{
  "model": "image captioner",
  "dataset": "photos with spoken descriptions (Open Images, Localized Narratives)",
  "train_examples": 203450,
  "image_size": 48,
  "crop_scale_min": 0.5,
  "horizontal_flip": true,
  "tokenizer": "word",
  "vocab_size": 4585,
  "encoder_arch": "resnet",
  "encoder_norm": "batchnorm",
  "encoder_activation": "relu",
  "encoder_channel_attention": "se",
  "encoder_depths": [4, 8, 4],
  "encoder_kernel_size": 3,
  "encoder_stem": "deep",
  "encoder_avg_pool_shortcut": true,
  "encoder_widths": [48, 64, 96],
  "fusion": "cross_attention",
  "label_smoothing": 0.1,
  "decoder_width": 128,
  "decoder_layers": 10,
  "decoder_norm": "layernorm",
  "decoder_norm_position": "pre",
  "decoder_activation": "quick_gelu",
  "decoder_mlp_ratio": 4,
  "decoder_head_dim": 16,
  "decoder_fused_qkv": true,
  "decoder_bias": "all",
  "decoder_qk_norm": false,
  "decoder_parallel_block": false,
  "decoder_inner_norm": false,
  "decoder_drop_path": 0.15,
  "decoder_positions": "rope",
  "decoder_cross_attention_every": 2,
  "decoder_tie_embeddings": false,
  "init": "xavier_uniform",
  "residual_init": "none",
  "optimizer": "adamw",
  "learning_rate": 0.0027,
  "beta1": 0.9,
  "beta2": 0.99,
  "eps": 1e-08,
  "max_grad_norm": 1.0,
  "max_steps": 6800,
  "batch_size": 256,
  "epochs": 8.6,
  "lr_schedule": "cosine",
  "final_lr_fraction": 0,
  "warmup_steps": 1360,
  "weight_decay": 0.2
}
Rows from block 6 of the text decoder of a small image captioner, named by matrix and row number. Rows with one number belong to one neuron. Each number is 500 + 50 x the weight over its row's rms, rounded and kept within 0 to 999. All counts start at 0. Numbers have three digits each.
Before each neuron's rows are labels from the 100 texts, of 14848, where the neuron reaches its highest value: "fires on" is the input token at the peak. Only what is clearly more common there than usual is listed. The data: photos with spoken descriptions (Open Images, Localized Narratives).
# fc1: MLP up (decoder.blocks.6.mlp.fc1.weight, 512x128), inputs 0-127
# fc2: MLP down (decoder.blocks.6.mlp.fc2.weight, 128x512, transposed), outputs 0-127

fires on: "there"; "looks"; "image"; "is"
fc1.304:543532515431505487481507466512481545401540415482470469429574514466510479552497342492398556581502600487452638522418518383461523602525514440443465530560424512493473453561506511455457557502522499503451520500565465591461495497501525527526505495482470491449481515503536500476566514465450621495576526564572477510469507465476403514510475516412457524396471465476548445552463564580535517495563
fc2.304:397461440544447466366383467483535479566525460478497525557440497497444548474625585511469417562511451552523494583360541496562442539466549419470527451453569486512455407474550498526440528425546528545529470573465520538578500455529468509465511418463510561520463555535535438476497487527542463479565448546532455522457514533469524559494509449524431478490475554453537439518542508507553603598496

fires on: "the"; "this"
fc1.446:466483411417594458506543580464484550415491501506471495560458556454553489517526504481557522479416426557554467496490424476500525615552515432422469484479549476565567402604485488496501427513417550502512481431410512511487556531489501550491390521502529480505449518537494486529485503543489584465558618548517502419428487541442541558519480521483501428473590379535538543506514492502446564471373
fc2.446:584510523494414582473509406422514518518459557529420397509592537545510471461474511507506481447482519416497465467482612494588544413474503528509454523549462526508411512508465631549461551585563548476449430487545500480501642457487514419483524490424464571493509541587499449508523583527482478515501588386480466498542469469505479444445428474521452547538479571529433492580511460450525506447534

fires on: "is"
fc1.322:506529552539520574381524409515511407461561459487472520457480531488464384525477440533436456451562590521383533444525401572561573435494514463500500445504493623500558461573509480531441516418497398455535484437517526432480551568496556585592535501473515618507495553462594521491539484454494497497454519525540485458450549567512502508475518524483398468493495505425560518435540474518503469454546
fc2.322:446423551470494537540505479528582475412523409477427522424576497568481500517503509587513447419567526529526491505474525561475514427553432505516507608499526473528588574427395515565531535418534386487574468468538426462444446539377532528500455478464494493576491542448508508509584541530569468496433520496497507499469554518380528522431545476564539491493476565489535509521493414594575478467437

fires on: "there"; "the"
fc1.298:491402427550484485491523384538406545501507486562529534513496483518430572558502469512459539521480481509513536483483461458515467503477573507425455516534472506607539497602443483481484539481577530518529406424510502568478495439575551607551401468507453540482546573526583446394412507474509557511459376502533553493441573474478475437485574567490548466476554578446623461527526457449482557480508
fc2.298:548459457554493473437491453606570482572489425558573531502492581524441452532569525468504576486520483482553505507593442396448430473514654471555584416559478485582454480604422490416541518489412461490474578575525433481489437514564472507479536512426395513525582482491437524555551517492490479441540533443476508480467517465517543387541430520506538504478539524472499533567497453524515479533481

fires on: "image"; "one"; "<end>"
fc1.195:555503477462506511578512491464508381474524490392442527591498521540450515561425544529403414477517506500591432516490506542523497595522507484510521461457417514584554445582508478403563594481437415431417506489487459465555490441601534603538526485539499514502577578531534517483500476511475443457557454564474574422523463554412456554454510502464494506480465525534522552421527520524434516546396
fc2.195:576462559535564486504445421414529600545550595557413459443551531451558400482429436487526563489525535545535531482483498447502523545530396451491493480485514404437491501474522521495511519415467503488529521559555513478442409457514540442476443475553504458463485573489507633526475576552484439490591418531564479555471454507542598567583467575533472431444423543465440478502498539481478454509570

fires on: "there"
fc1.151:568477444537487496488517391474434560476505546580421439502513490556468480495603556473460553530506494475468474536539455451508460526453539544471518522516426423569514494498432530434534439503430428458444479542482543548491465408626568640590466503438424480516569476477574500470482459585589576509520533469492562445450496585547560466519478528522498415509541525495572472573539434464484387508485
fc2.151:522480434590522557529487454510492634460499505515435374521533483511455502530592510507522535545480439477508478628462486430519447550515574552512422475449477528527470482535422531374501578425369467413469459486512564500478435537526465545455518461390421563492543468390604533511488573528489512499545424549500499531488480536552494573462455480497517450496522526480578519512491450546552531491566

fires on: "image"; "like"; "some"
fc1.273:466443515461502488445535466444470514474430497501487434509528574555450455470431385510537438404523484561516610486531493526428513554628591538476479548438489571549513507568523474457533604483499518511476449487487595413533498470504522475532517500443531486530385538497588497456522504460440450372545521556461534530463443608554553542486528554573502457443493497471570463442516535464503497580386
fc2.273:455466459423570461585486491450551507444476540505512558474515456476549541502455562605461454485514501490452410515578507564549451532468519455631524513488625445522458388479611474521549479446341445447522454520559543528461448499464595420565472538537481573572508439473426512512460458489529582503563424550557552504487483456570459507463549463530474514514487439498563478504536521476456447506489

fires on: "image"; "where"; "are"
fc1.36:523480442468410479444459524528492466530457511596457510546564493552468503620380473478473584468552527422550462487477545511525497593525450496413551471479401441567487540502562519549566593471515457516520497474483485471590500425481611496532560503476425506422405618494457504492512429514636477538505479437410534414436453557459532481532542526473498516511519559454508529587509504528495481551505
fc2.36:485533597574529427493546431533559522516476499504417441522486534533457516442489505442454461499461537503508473535431539357533400605465397583575511473537475467461433496486590483535484534363534487495448528510562464503446509477537487436491507476491501548500482488556509518570527558517586401493499539536555495506518502444484504557520439398520486618545427501506590516515561484525445470499646

fires on: "image"; "shirt"
fc1.156:587422592576512495421483546444467490466442473520449508477537512499537559464491481559465498687520524447485509607423547584469555596498512528449376538462516473495461472472485545407566527497411474478492517490499559439578560529517467507559507412518482536513520524471564544439481436535563468411510503574489542524470466482528507443482445522473587464518575442444568507464481570473448410500538
fc2.156:485532527520500503551566532520528467542416519490488497514507504507534460459528472502511526472585491497481517555510484530568464617506461466535464490515647505525425517530562532547483534479119490459499517558497475463474462481530484511507509446507482465518487491521487488482448509520496444449465489487519496532516460450545569469479471482454549444533490535479504491515508616488519465503508

fires on: "left"; "two"; "are"; "see"
fc1.461:488532552500491472486512475442485587486464573531402461508495511479477507495462481536576591460542540489543550447579412463539432453547519504511482507462434498442579356580553472472550570498447554550460496501490551494491517533508464494615495477461580522511439491519581558500561438451400449400472498496446461519472470507441566533534486496356512452540481574409516499577560466504435572563588
fc2.461:520490520468516486556624483479467414581516524571548547517541511471480580527521452553519427432469535473518560541448503414572463426459551480467553409488566473487493539559419500420466436530538424544571531488540522542578563541491447447477549559451484551451453526422480461493493476474474527467493564453521447549531509481492370423537435485643496468523593460592534483418439540482487433480452

fires on: "there"
fc1.271:474450565505567504454466532463493489488487499500422504510526495554447429544538520504442533485511430463462486602495518430555565525438526470400513516387459468549505417524459540513536424533480371541458504579493578440545483463513489630526572591472470505526585506564465479490502434516612511452491529484491459507402505446507588548584431491529484397416517530469589484493514494585466453585494
fc2.271:502504490526461579510522538574453507532468513452437432481485490480507522495515534617547561511506521493504526622494503575436411550487550533558444475444475492525416478486354466461534572493313499463517435455489554557488522508544492499495508570543486442449471480612523526506462582534542480474556391474471510527525505476530394566502418520510542515475580523416508524437501489420545602480457

fires on: "and"; "sky"; "top"
fc1.436:523541478411542511505416514518494513485464423457471457443606544437443638506488443543538496507604498481399573452512463517453487493532478397437527534594411574513485511550487519457504549646512451450519452512512471516588450478484482541561494602498562452448492491474502560515529488533527533502463534521535515435432518631488518525479439475443413512416514553526515508499486539599487391505491
fc2.436:449515542513564542494596459495566474453485440496614458533504542563497538546516498482502494421444532516461441385523478495495441488558560490494421606431443381467520522538481515568511511523507468464415570497438473373438493544439504491496463583466570530480622532524493405607405585500561464534415552455512474473462509515456497531502608492537489448548557493503435485516552532492514529457473

fires on: "and"; "front"
fc1.311:567530484520447441474590494415501558556628457561440540495545504483457542548458414522486470561444551494590429512471506479488477515585439530517488538427418484523660518523510485394458509515450517575534479497434480454461594525571432478483503466511564423522477524414506488580514458520526530519569456396471514450451531504479469512474460554566566422476434459520467576472605516518450544476530
fc2.311:570476497553448561417478502549459424433461540585520463540508435443516424518627507566539512485527581508512506530435490508449547546480506463534470518471458591520521505463431535486474426460531490419543554582449456468507535465481463456562563534433495443468511502440483557458566485398516469452434496525615506542576500550524481556450462479511419484551498486366436425487621515505585557479580

fires on: "image"; ","; "them"
fc1.257:579406510530479449421517552451484428503481401587470477555537521546468538475499471481371574473547617540604501543561483507446504587607441537485447540473501460488604471520479538481532517499492475482529491374530514518516466378566539428601419528467549527524483457553487512554525457522522515409543469438483429422468546483583484478453475540501495532482591480505452470508514522510521553496415
fc2.257:486511530512472532535692470491491497480546521429545461503401528587495496537491524512505512538639456555495505487491544434445479512465465493451500471502446426486480509521509410497433540446518524559471375530572462560517526676416468583531402450474503454474554425479505504527506511487540431454478520458542523530473510533490537465537556433416483515507486556535404575481448585442549482502480

fires on: "left"; "right"; "in"; "are"
fc1.377:502511467530550487479493480529502490553519574416489520419503594506526527463519471543458425451526439520476438491543525583416561491518381499439424504601456564527511440473570418450460521464558479524425435520491534499474507520375625549525514559457576487508496539501518503481435433432511582452494531509376655504484445497461490584432457524494507514481553479506552536582581529461522505509452
fc2.377:527473502536486495478542573520510460450541594552519470480422466462608542444476548439516486525493484472540492438474508471500445564532517466525517538477427423448578441645404605463551435568498495433508500476406451550507421587680543501448485545419599542514493397574502507508443478484456473450486472472462465477470479536544512458509538500474539521494552455526514482545463473520603518512421

fires on: "image"; "on"
fc1.170:553390488415517434478518489535455593461465486559467559595568533493505482476400464532457458459484505441534581543507441464496489586577420473443472500586517448502556464513478485523583478513436551533495463431552582659495519545543489445467544510462536497488418611568503453436460462472536550446468399476540553446495433506461592476514547563463505487484562435427538491490535585480497501490512
fc2.170:465477534498572499536541558517539535476547484532484548537551459471472477534444522525476464540529488525478527489559573539400433573565419506540511512574497538524503549585508462519538401494454416499528405411438570562530507506502578470420471483534442494518371484597488527405485450533441419404474431457569471614519498465623512551474547563481541466504513490440505534463585542463441455445550

fires on: "the"; "-"; "wine"; "flower"
fc1.480:432417508415579556481495505453429447505482423481429531493478497588464524499402479526513574414441506590616543553503399505463519513592545500510463503552505468464546496601615464480571540551461524495458384435449552496488557452527497616597493527556453531457529532511457491490451475455498547469526491526427527439441500467455540496521505471494428508505506534566483486649489447484519437501499
fc2.480:437560471555474552494519544477552477547463414480478543477416477514440547491477519419432491524473521509458631453572388511540503456628573504545451517575514484542580479438517518558564431499406579462524423588486451508510551449484464485551493633568543540594525437518484488439529556492502509478478518538528476435537463539519495472414589474501424503496472430479523569544483467431548463480416

fires on: "."; "as"; ","
fc1.237:446522464505496593503540543443458476460552540516551465393582633502599396517541498602484539456444431530477504471446509514443504491496558508452560528449411459534518449553623450428503556469490459490467544452473527630442507502505527506519544579433436485464440488455512487539451473427482465424576497555464587461455457555533501518469480515455550552460502534492524575531419464583509426500563
fc2.237:509563537483488480515449514541559526395596492441487521431454574500485507560487447487483537477503491451547606522454529515529484393544528476327503423521513519517534502511493547408500398546408467419542505528500518541494504548465453635519547542494466518594482472516545515476565594561506447425484473535501515465509564468508508388548489492519487549553474555524466539566506396449593421446474

fires on: "can"; "see"; "also"
fc1.309:502391530540444582421576505448461414429542490429448471535529540567546468450496512491422525503467614537576516472516448487527469511571462467479386522499499612413540464507464453517555549527493453536493505512462452536464465503446500505565507549457571533618566515474496414463474513498617511441459546557475516478539471438429532435544484500537458384488573483546479490589580520454548449570482
fc2.309:521481530456539476443502442439541462472446448499458461548501593547561506573470537451484516481457461461538498433494534531488501489517385368581457480498385530470560484422593600438404491467598603542485495495507495460592521491548479433481548512522539515486441519545481517489544480643570464462550545417446484478561539501497568541487462520503421461565565471446445524572423460531524546527530

fires on: "the"
fc1.478:547518541504509440413495468412559520456481446549522542576502488466534515472434477523491427575527502472479442410608538526474436495587486509519414525542433568506542519518483385412537439550459572546548472519495551488477469460491572506548463525437506436536574558541546503404578519435641529489476490477516547531419516526508487505431456577497456466488487548474482531424583600425421558549451
fc2.478:442537487486525512586576486538501443458556522516442546391528487523515472514511493414495402404535528458454570518471436506549520390535487400452383494455486587541606499433517559547497591446445595519592571582531460546478491518555386487476552440465457488453467492504491515559525499433538488600509551492537492502420521451494517455499480444548567544513467440440511504440562499471434475504550

fires on: "in"; "on"
fc1.354:430435457474484542489513499480467469440502474492549550411454519471484456562510521650448452440482474442536445563458533533496503528481479494474485454609501511506573466545398459559547473495503418500503474503459479536584537451537525533470601517529472573378532563482495387495455478566575478459614583438607602592433461560510519521467459480534493530491503474496495506523560520487477380511434
fc2.354:582445509493537466461516458443482510534493492518588543401557467451570483381473422486462490410603516404460592543506486500527545422528482489534575509531557568454430520587459450575553572488570483508562589505493420543472543484512397565529481522580456424498436496487454531543539503506520484562551482444521455498507464456498529484504475502457554379503522521466356487509429455482486466447560

fires on: "image"
fc1.325:531496476494465481456491504493523473341563535519502478532522508559475465469533495481406509508472613463501612488596510507477474520608451474458389458413483424557499512530473542556434496499431481432533523512524611610565520486492468502472531549535411483501497588523585394497554522521482518464494585520411604516473429532527502484427439570488490618482559479473493507509481513514466514584538
fc2.325:586560488541488511472477533524500527589533498526534471450492491497512456527471512394553463484469518538499424445427487480411546546446549459529533400500449404456562488600510542465451469423601514517490448457594465460416515505521503532453514518545514508445524564493588555451482543568513423493468520524560503545458484583509506598511418522444479442471488508462591486477479644659499422505544

fires on: "."; "it"
fc1.256:445536530466493466497512575491439440495504462539500432541514598570488521498576537509421492546518553487486612494492469572467452498451433415464451465558513497521599510527544501371493542562555464598526577409541537400534506405551487467495458506572384496526421529519446428462468439520543611466453547523411538497562503482562504409410539569500450498519484514514511437477528526480575509511520
fc2.256:436571511477492502579598429468561531490566478451602542536533444487524430411477439555598454489462384458533552517478520528565468387499567482525582496480457557466507558460437551534501554485507547485502520590547507509545553553464477558536432454571512534509475540434497468415398509487480504507510419514540512435478544433477595377500503491500507422591451537458448479556492439470556440532526

fires on: "in"; "the"; "and"; "of"
fc1.55:601546557481532499456504503461554542517560541525420536508476426485526525593498533537462508507454546519481513493659471480569529455535547449477539433551487595528579476537408360514536495602523523514453523440431512516533478507479540509558454512489532472614453527488589428566585490474458497465503471520450504473409527423442472571453478452454460432570517420521422463429582443472497463490482
fc2.55:482587532523435504548425534606486530495511503496534606541525575495482468427481387466482456496587535514493523544452477477568496416548580493457570526505570486540542455513499529516534497432557446441578424524487535449549538476528502502464509565522485385510439503385608448440476542486486521551538448487487465432484467538577512445559441577527557579480526560391446464432448465478403535447533

fires on: "is"; "are"
fc1.239:544439519507488535433514528439503506452546467468499546401524453517488533554467460559570646551497573517477484495408412501406483521482470499515409502540430541486554511452526527430563511571528369591446450470414456481526427464597493419563484486451486481510491550500511456573527525425505652502483551500418464480547573549491477583572443493566526567460527458531516508518504500527540505480447
fc2.239:548526453492493504495513514601419470548528510450620469445502559419501430483510534515547414558546564502469531526524497517592529460526459505568486539444499486462434499475396510480517493483376495539568486512535491365520528592524482523462449545474480439603510386557528538424536460456500538434524440590536512523464425387532553508454518431541557523470490428549488512578583569501464539508449

fires on: "the"; "a"; "in"; "of"
fc1.499:435510559515523480540548482469559469524558514480486587476497521494507452499518478592426459506416456475556431514566478503435442584529423543432491532551535570522639383467602462508529455491465493534472512402560464491556525444483520548551523465569495479526579572481469368478560400477513585465542491544468500532409486490507514542449500604424487529461400460539429494471474489576483492442519
fc2.499:491459496551512468526562475539523522413504505431512558490481501447553452542506572410443592500490513479506456546456443591616458466505642454489528467400525565454522518425404529508490478586531542517493549496479521502476568484558491548522534552458497547547537465538573452548491463496522423555511447501525510444526471539432462478511538388400570513368412471475545497568453469403503426551553

fires on: "in"; ","
fc1.121:460461515506484447452495438511571545411500494500404538551479515563548528497468440613369494543484450550556537531470483547514528462613524539448448478550443492385523545523497410493472574492481520586496409537451545506577518463509565490543437497518511473473523476488528393547598512527494469445558514416440635484426497524517495473526489480550498476492472434508507496383594581570546545483490
fc2.121:476439515461429451591528525539588551504534492481599423550523408538636556474445541509518448560514492456566493432498517492443430609480556445492499455492498415538416459530452401474478386555544488497599564538462471552470432427413457559471380502490601578505523476510427475536475534518550474450500475553550525504492534460509548529501505472498538510556500476528461540540434491435500464559467

fires on: "."; "with"; "dry"; "dried"
fc1.484:446452485425437503423515596564439476432434474533515508518512499528511458446503547511473627514500450468479403470526474509499540451414467483455585526499483419525616495573506542582595499554487543560539529493486490466499471507534578511526428525552491563456461531383487472495553485443495558502489594380418502431472489543560444453480534530383520523495488528495584544562629476493469541552496
fc2.484:575520517464527431482490421586445578478342542531494490405537579442504493513559499523491486541504521459501525541530498529478482530521446507524549467527601504487516528472432508443486580441456499520559476452519545452505468492544416564396484553447458556548459405488537496363438506442488485477534474489465476454558507435536543560533401512588554502550481462527566384499609490582451541433491

fires on: "the"; "and"; "other"; "few"
fc1.289:495484523494527395532523593411479432570461520553463545498517530443525440578444519467484560498528538513497463536463460409449589502426467443557462480586490409588521442416466413509543567527578511601504522518447481517500519501639381567453513486494526501538521540516440569498574441430470496499566541494463550464487545504468525450529557536565447421460515408560493460546461566448493547497457
fc2.289:467490466548479502467499508541550531544545476517508466535510480542461541466556412549543514441585481509388520620559520523558459503469591509430463561429456473481526548499377414485446426513508526434540395515505555391502428505460529542554558455507545449560469490442620483486526478500579487540457467527617513509503481500483510447484509507573428452452537592489517539387468481588510469455594

fires on: "are"; "the"; "and"; "right"
fc1.79:489482406467558576504545566504430453531477541464425465504523603529486535419473608513404586534594525547416546473546449474516583500432472469463602548524460472551545523537589456495511511574461483432600601543489496468554510428494593532523532532493487500450485455479513390621557466563485512473503492445463524536438468525426497443505498531559417469405501489493512480537504421507469485484459
fc2.79:538496470493542549489518475535577467437531443551570469368505477489479530408476512449559495525468550477464528443483506592479436417440628456486481549522579499543499454572446510505540468512420462489446415432460457493359500535498487544561601516527488490406503449588516557488600543410483595519471503572564491476433467537406508452477534485436454496482510529505555485425575521547524531523472

fires on: "left"; ","; "right"; "back"
fc1.122:454530434444545474448510579435475543494547521431413472401522461490464446468514481497494640467470582537497509492448505582437594567570584469530579502567396528445501482526490505572500516594565493471463445439489555578498438527633560491545481497452528553422409500458455480518543547510474464457508501494531527463487520488447495509459413459461460453464493491464611489527480535565509471611572
fc2.122:498538481515384584497605569463523552477469529503519454468517567480430423409567496559466450468528553423439514510515515501537481448462503423520522599515433542473526549447423606498407431516525530510412565458537465535543604427456477574523490534400540509532417441482488462530566505488500515499551573438466545547478640488465536463529523527404533471518441573532456484529473435524537486476468

fires on: "in"; "room"
fc1.51:552453440457484516472464469509414477503550549502429540523531474568533584538387499548448491460607535419374437459492434448504596558502473515567528506575482548463559538461507521435550551542497476550466490507484457493560592495452512535588508517550483582448474663447477472508519508531496458522473470453519565376553552565491544437460419443443459543474467441460516536436430504532478469498536
fc2.51:535477443515506475472483537429520468501410563415495569479446515486551464455470602507539555437543521535501515536447520525463495581538506533555525540530496537454362419496567575522470565450369589610455521487484544517501469495458539536441465564576450583528504485525463513391490420408468531537451474554478545551551480443556448506425474400431438547496491516509473596569443456485519528495526

fires on: "and"; "see"; "them"
fc1.285:454517562496453507502513442519478537511620470575480443428446562511536497501540506472453494517483508453598605528591404483462463537549426497389454561485441480494475472521514453452414475533479471542581516374532504526492513425545627530525439488531450461508528531542506492430496405446557470555533588496520532445510403558521490448449419579403525537468534563502536498534568496472446511573550
fc2.285:505469606509566462437423554559575502532493463618458402516501438492349463517488504459546534462445495417576493593572459492472563458584518441555358476454506569571473505537500458493439535507565501448534511407481528618434549487498491593426556502461448466446460502529492444467578493497479382529540517486486472550547553478536515529522480526516505531453487579479491507493516485548471516470474

fires on: "are"; "looks"; "taken"; "of"
fc1.102:483435592475524441520668499541454539497518493442500582495636539462503476531500505467481562490503526545386488496440483441465541483455490470521548480522375488507569466534514435489553490489481541535555520500459444477521518481527559517599586550480495537502497505492473482472457502481591588382430528478435600493509516497536532496487385510470429473546470464486576391563478529484538519357505
fc2.102:499500549488488521466448385469544421582509524472435462540392465511504554546454439464523504525450462605543490515491548513462436558484519387466516548533571522508461509613500420484423444489448506574488517569468457497552510405496605534471487524592468452588506546495506487519501518465543392610511426517502452389526533658487495546449533569510513478485473507493455573494479513495517519427479

fires on: "are"; "see"
fc1.490:513558517485460560433538523481496487526563482489507447482645452473557572614499545474547462479498521405506435617503478569517489495507556524377477476470458484525503514502541498484507458588483487552561459396432494509559442479480545485513507488488500446488474639518599452540504448408482572439450540438517536478503395554455650436424450541472448508541563522479529484514501541493442508540540
fc2.490:486485560407541471448454420571494508477502474506433509463513443581437505504593475515533509404519516553531512554480607486470502497454518511477510494546409509472474502527527480596516528442533520507461560484571472496498591496460469558442507446449527535500498452563466578484564547548629467524470517480438567491496520433521550526553589456416485617378458460500492539549454354531558377478501

fires on: "and"; ","; "there"
fc1.427:497515440425573450460554511408505464527505515527552526441544487504563470529560462525518543522521513472487491453545484491431545545408586381428394568513532560512468535525461472477477511486442398494465502553450525494562593423401491562521566518499509515532436524468475532563479514410509497537485534430488668477460430459563485451447505548444571434419559535543532470544525560476624489500489
fc2.427:574490462554470517428444527517630535539524516493548556490367480471452527408454477546519508527445480516461528554472546347554425531417571424507579470483528393523537514585445471549542490482469446503540444431423520462471423476545513523502505514506576564461533497489487539489464508478483510505546505485524546578455557484593482623580538447457480497541487503397524470549536455618480477472510

fires on: "and"; "wine"; "water"; ","
fc1.76:474415508405515551535500482480512526530456388532545427558556496636523538511436506540488481482491492527411544507512374442439540545594508527502517486540437493458498534550418475503496523486451483514436391505505560565590472510567518493511509580475488605568428634515536437528527477378471546534511512508427488481427523462526542476540443497488444414421525563535471491533505418478521466568502
fc2.76:442532534412529488520497460553529584549424466509495413516484471610468518567458415553467506601414487592504504457552523507471518561456504556527510505500478507434483608491455491482485554466502466425477459549465487380401521556547533450532560513508584600552447494441456462501504521563472511388476500475487447468502436545562449557414477428513585474538574472602538477436515526446560554518553

fires on: "are"; "is"
fc1.374:574480574443516451428587593429491456465544498651466491520514424558548488600416525458520465430565460501497430517476466479420465502401489494485507562502469445634491538500480523478518500509471449571493609525425478518497597475478414528570405412401494503588512480487564436488477517501453589503542512506442517474521519538541501463490528610501528546536481507480463518512517452460575488495459
fc2.374:449501456606515469504441430501522505463494429469598524555471563453435414534489512510491492479551550482443529522585547539468496519561563534527463483584479541468564494441415578536427568471597560426467494522449508555543506448386492454431556531411552489563572435491470437536527501488549399496510452471502539519551580430490426459560498484561425401537589560530558531440510484430471483506498

fires on: "and"; "few"; "image"; "each"
fc1.181:501410502447509400428554509442519525393473505488529554484562498507547542533437486473472516575495523515530488436462555536410534531559541411461453362530410469561539470570518476495518488521449475489562385517486415605487477522487433453497585575552432520474520513511588530520478482522539436483569534469476549473583434522527513455543453564576565435414540556559499437515543516453433546563460
fc2.181:462530495545536526448504443469563550558532525443523427496559464485546457423452543404449558557474485421443523514417472504510534438570602479514502524493620546482568549478432549512460536505570527520492513476420580482398517451430584509549471506512491566535514506462462476449501493548399528504483494509442480489549512617471498529478591519453368490463586500502496450480522333498461553511568

fires on: "there"
fc1.426:393383556521476513522545396522490481445499506539455436560542516568420498599479488530511525570517481529536554558516433465451465568455559502426458543490464525527482425558452495431519533516472443513511516495426488511511488499529467526630477503458429549492467444396594513490487537517496538424537510531576540435498449527509584530429434525462582446460503421557556495417570407492508563598567
fc2.426:388480467424518531539506488455534528452504454594484499461495575482520514518474495513526508480556547473490526598545495491444515486431615483407492591543480529550495476504543556555416611539323487479496571460466508566547441500482535497468469536417454517503467434473575541555454633498512535572557565441524479489481446503463570564455439456439502511490516446481633449453536480506519508436508

fires on: "there"; "."; "here"; "middle"
fc1.174:418493474526501562448446480470430539434469430508461531517465587558511558590461387504439531531427492501538551559549482452483454534557560511560454568460414467500573563468526545435486465420495465571526452425474601505526588454473519512480480456464488488592539560427502542441590570529571533510561503465502549507470480559470546508533477569484461445579425530416590549423439458510450462576520
fc2.174:365447515488468457503490477490463537502513508495536406541486572563504522487595517447556585481492493514510520601560511498458479541487511567366454434499461439429449484548489485433463463527557506543495457429493577539568490497505404604512523472435621509518489413510488556518518472544482475448470401598489478485484522481601587501524419509515424491526531613563505563533496433493600503465494

fires on: "left"; "right"; "front"; "looks"
fc1.307:511442501480505533444492469444493507434457471510441487439522525507462431559472531485484561462525554444431541457436510553490502574476411449460485495526520542552581465628503566516510400454541547627417526542566631539517457443553481575468480478400448603470476525510520472555526481504522458490505537482617463450438512485521526543390532545407575494533565486465527484417528449494536492426569
fc2.307:437527554532539545446547450463548557424495409497479392428482540475424552461552447442510433457598608440470491417497509565556620570576510439522532465496454490522524491462525499538443494475511560518499536441444483488490530475525545486515517499466543525534545445607449553481607479627494516426547527555452438481442592506516459567492558435524465506487550586469504501436527471409521443495436

fires on: "there"
fc1.355:412493435524503577506553453484504628512518448506488496543461525593495468498500500528474528569402473548518493515547466538493518535483589540386454443504521517469509485588449506443422525490423497531355429483411458448552582476564519530586439524487411452494533589431559474486535470536560610501515513534477575494525535626548519465450514534524487436430579495455424495457504472487444532532491
fc2.355:512471485546535496504493467561503524484517489545463462453506452594491479512494520555528526478390572476457523444519506436524509494464627507474574500493467637602476468521474414368540579397422460543495486471505492492379531464505493579555498581501396465450520469471521509461600613502480536476554498522477488505489455520496511630522499428523510466482411574514514495524514488419604547552472

fires on: "in"; "we"
fc1.486:543429519441500495417506530516419486452555515420439549489518442487496498501426540548472525556394562509446481491532446492410569503474470417547607504452449499486540512547506540436439518508474538440555605481493458573539498451539545503619487404496426504551528540365491517592574556487494582444472471542586461470558518512484476550495581528521519424483420459488571502503436465425511457537572
fc2.486:462487565448472492557490425462539476412577495478433543463472519501502480520578564524499481545535482530442444535489443471388495441444480541526423445435491427425412503452550497531525468430550476566568423511541556454518473479516477536382436590578580556554525539530502537528469446463532471582596442511530588524489447557490548594511489612506500475543523525580435441506472468514500539391450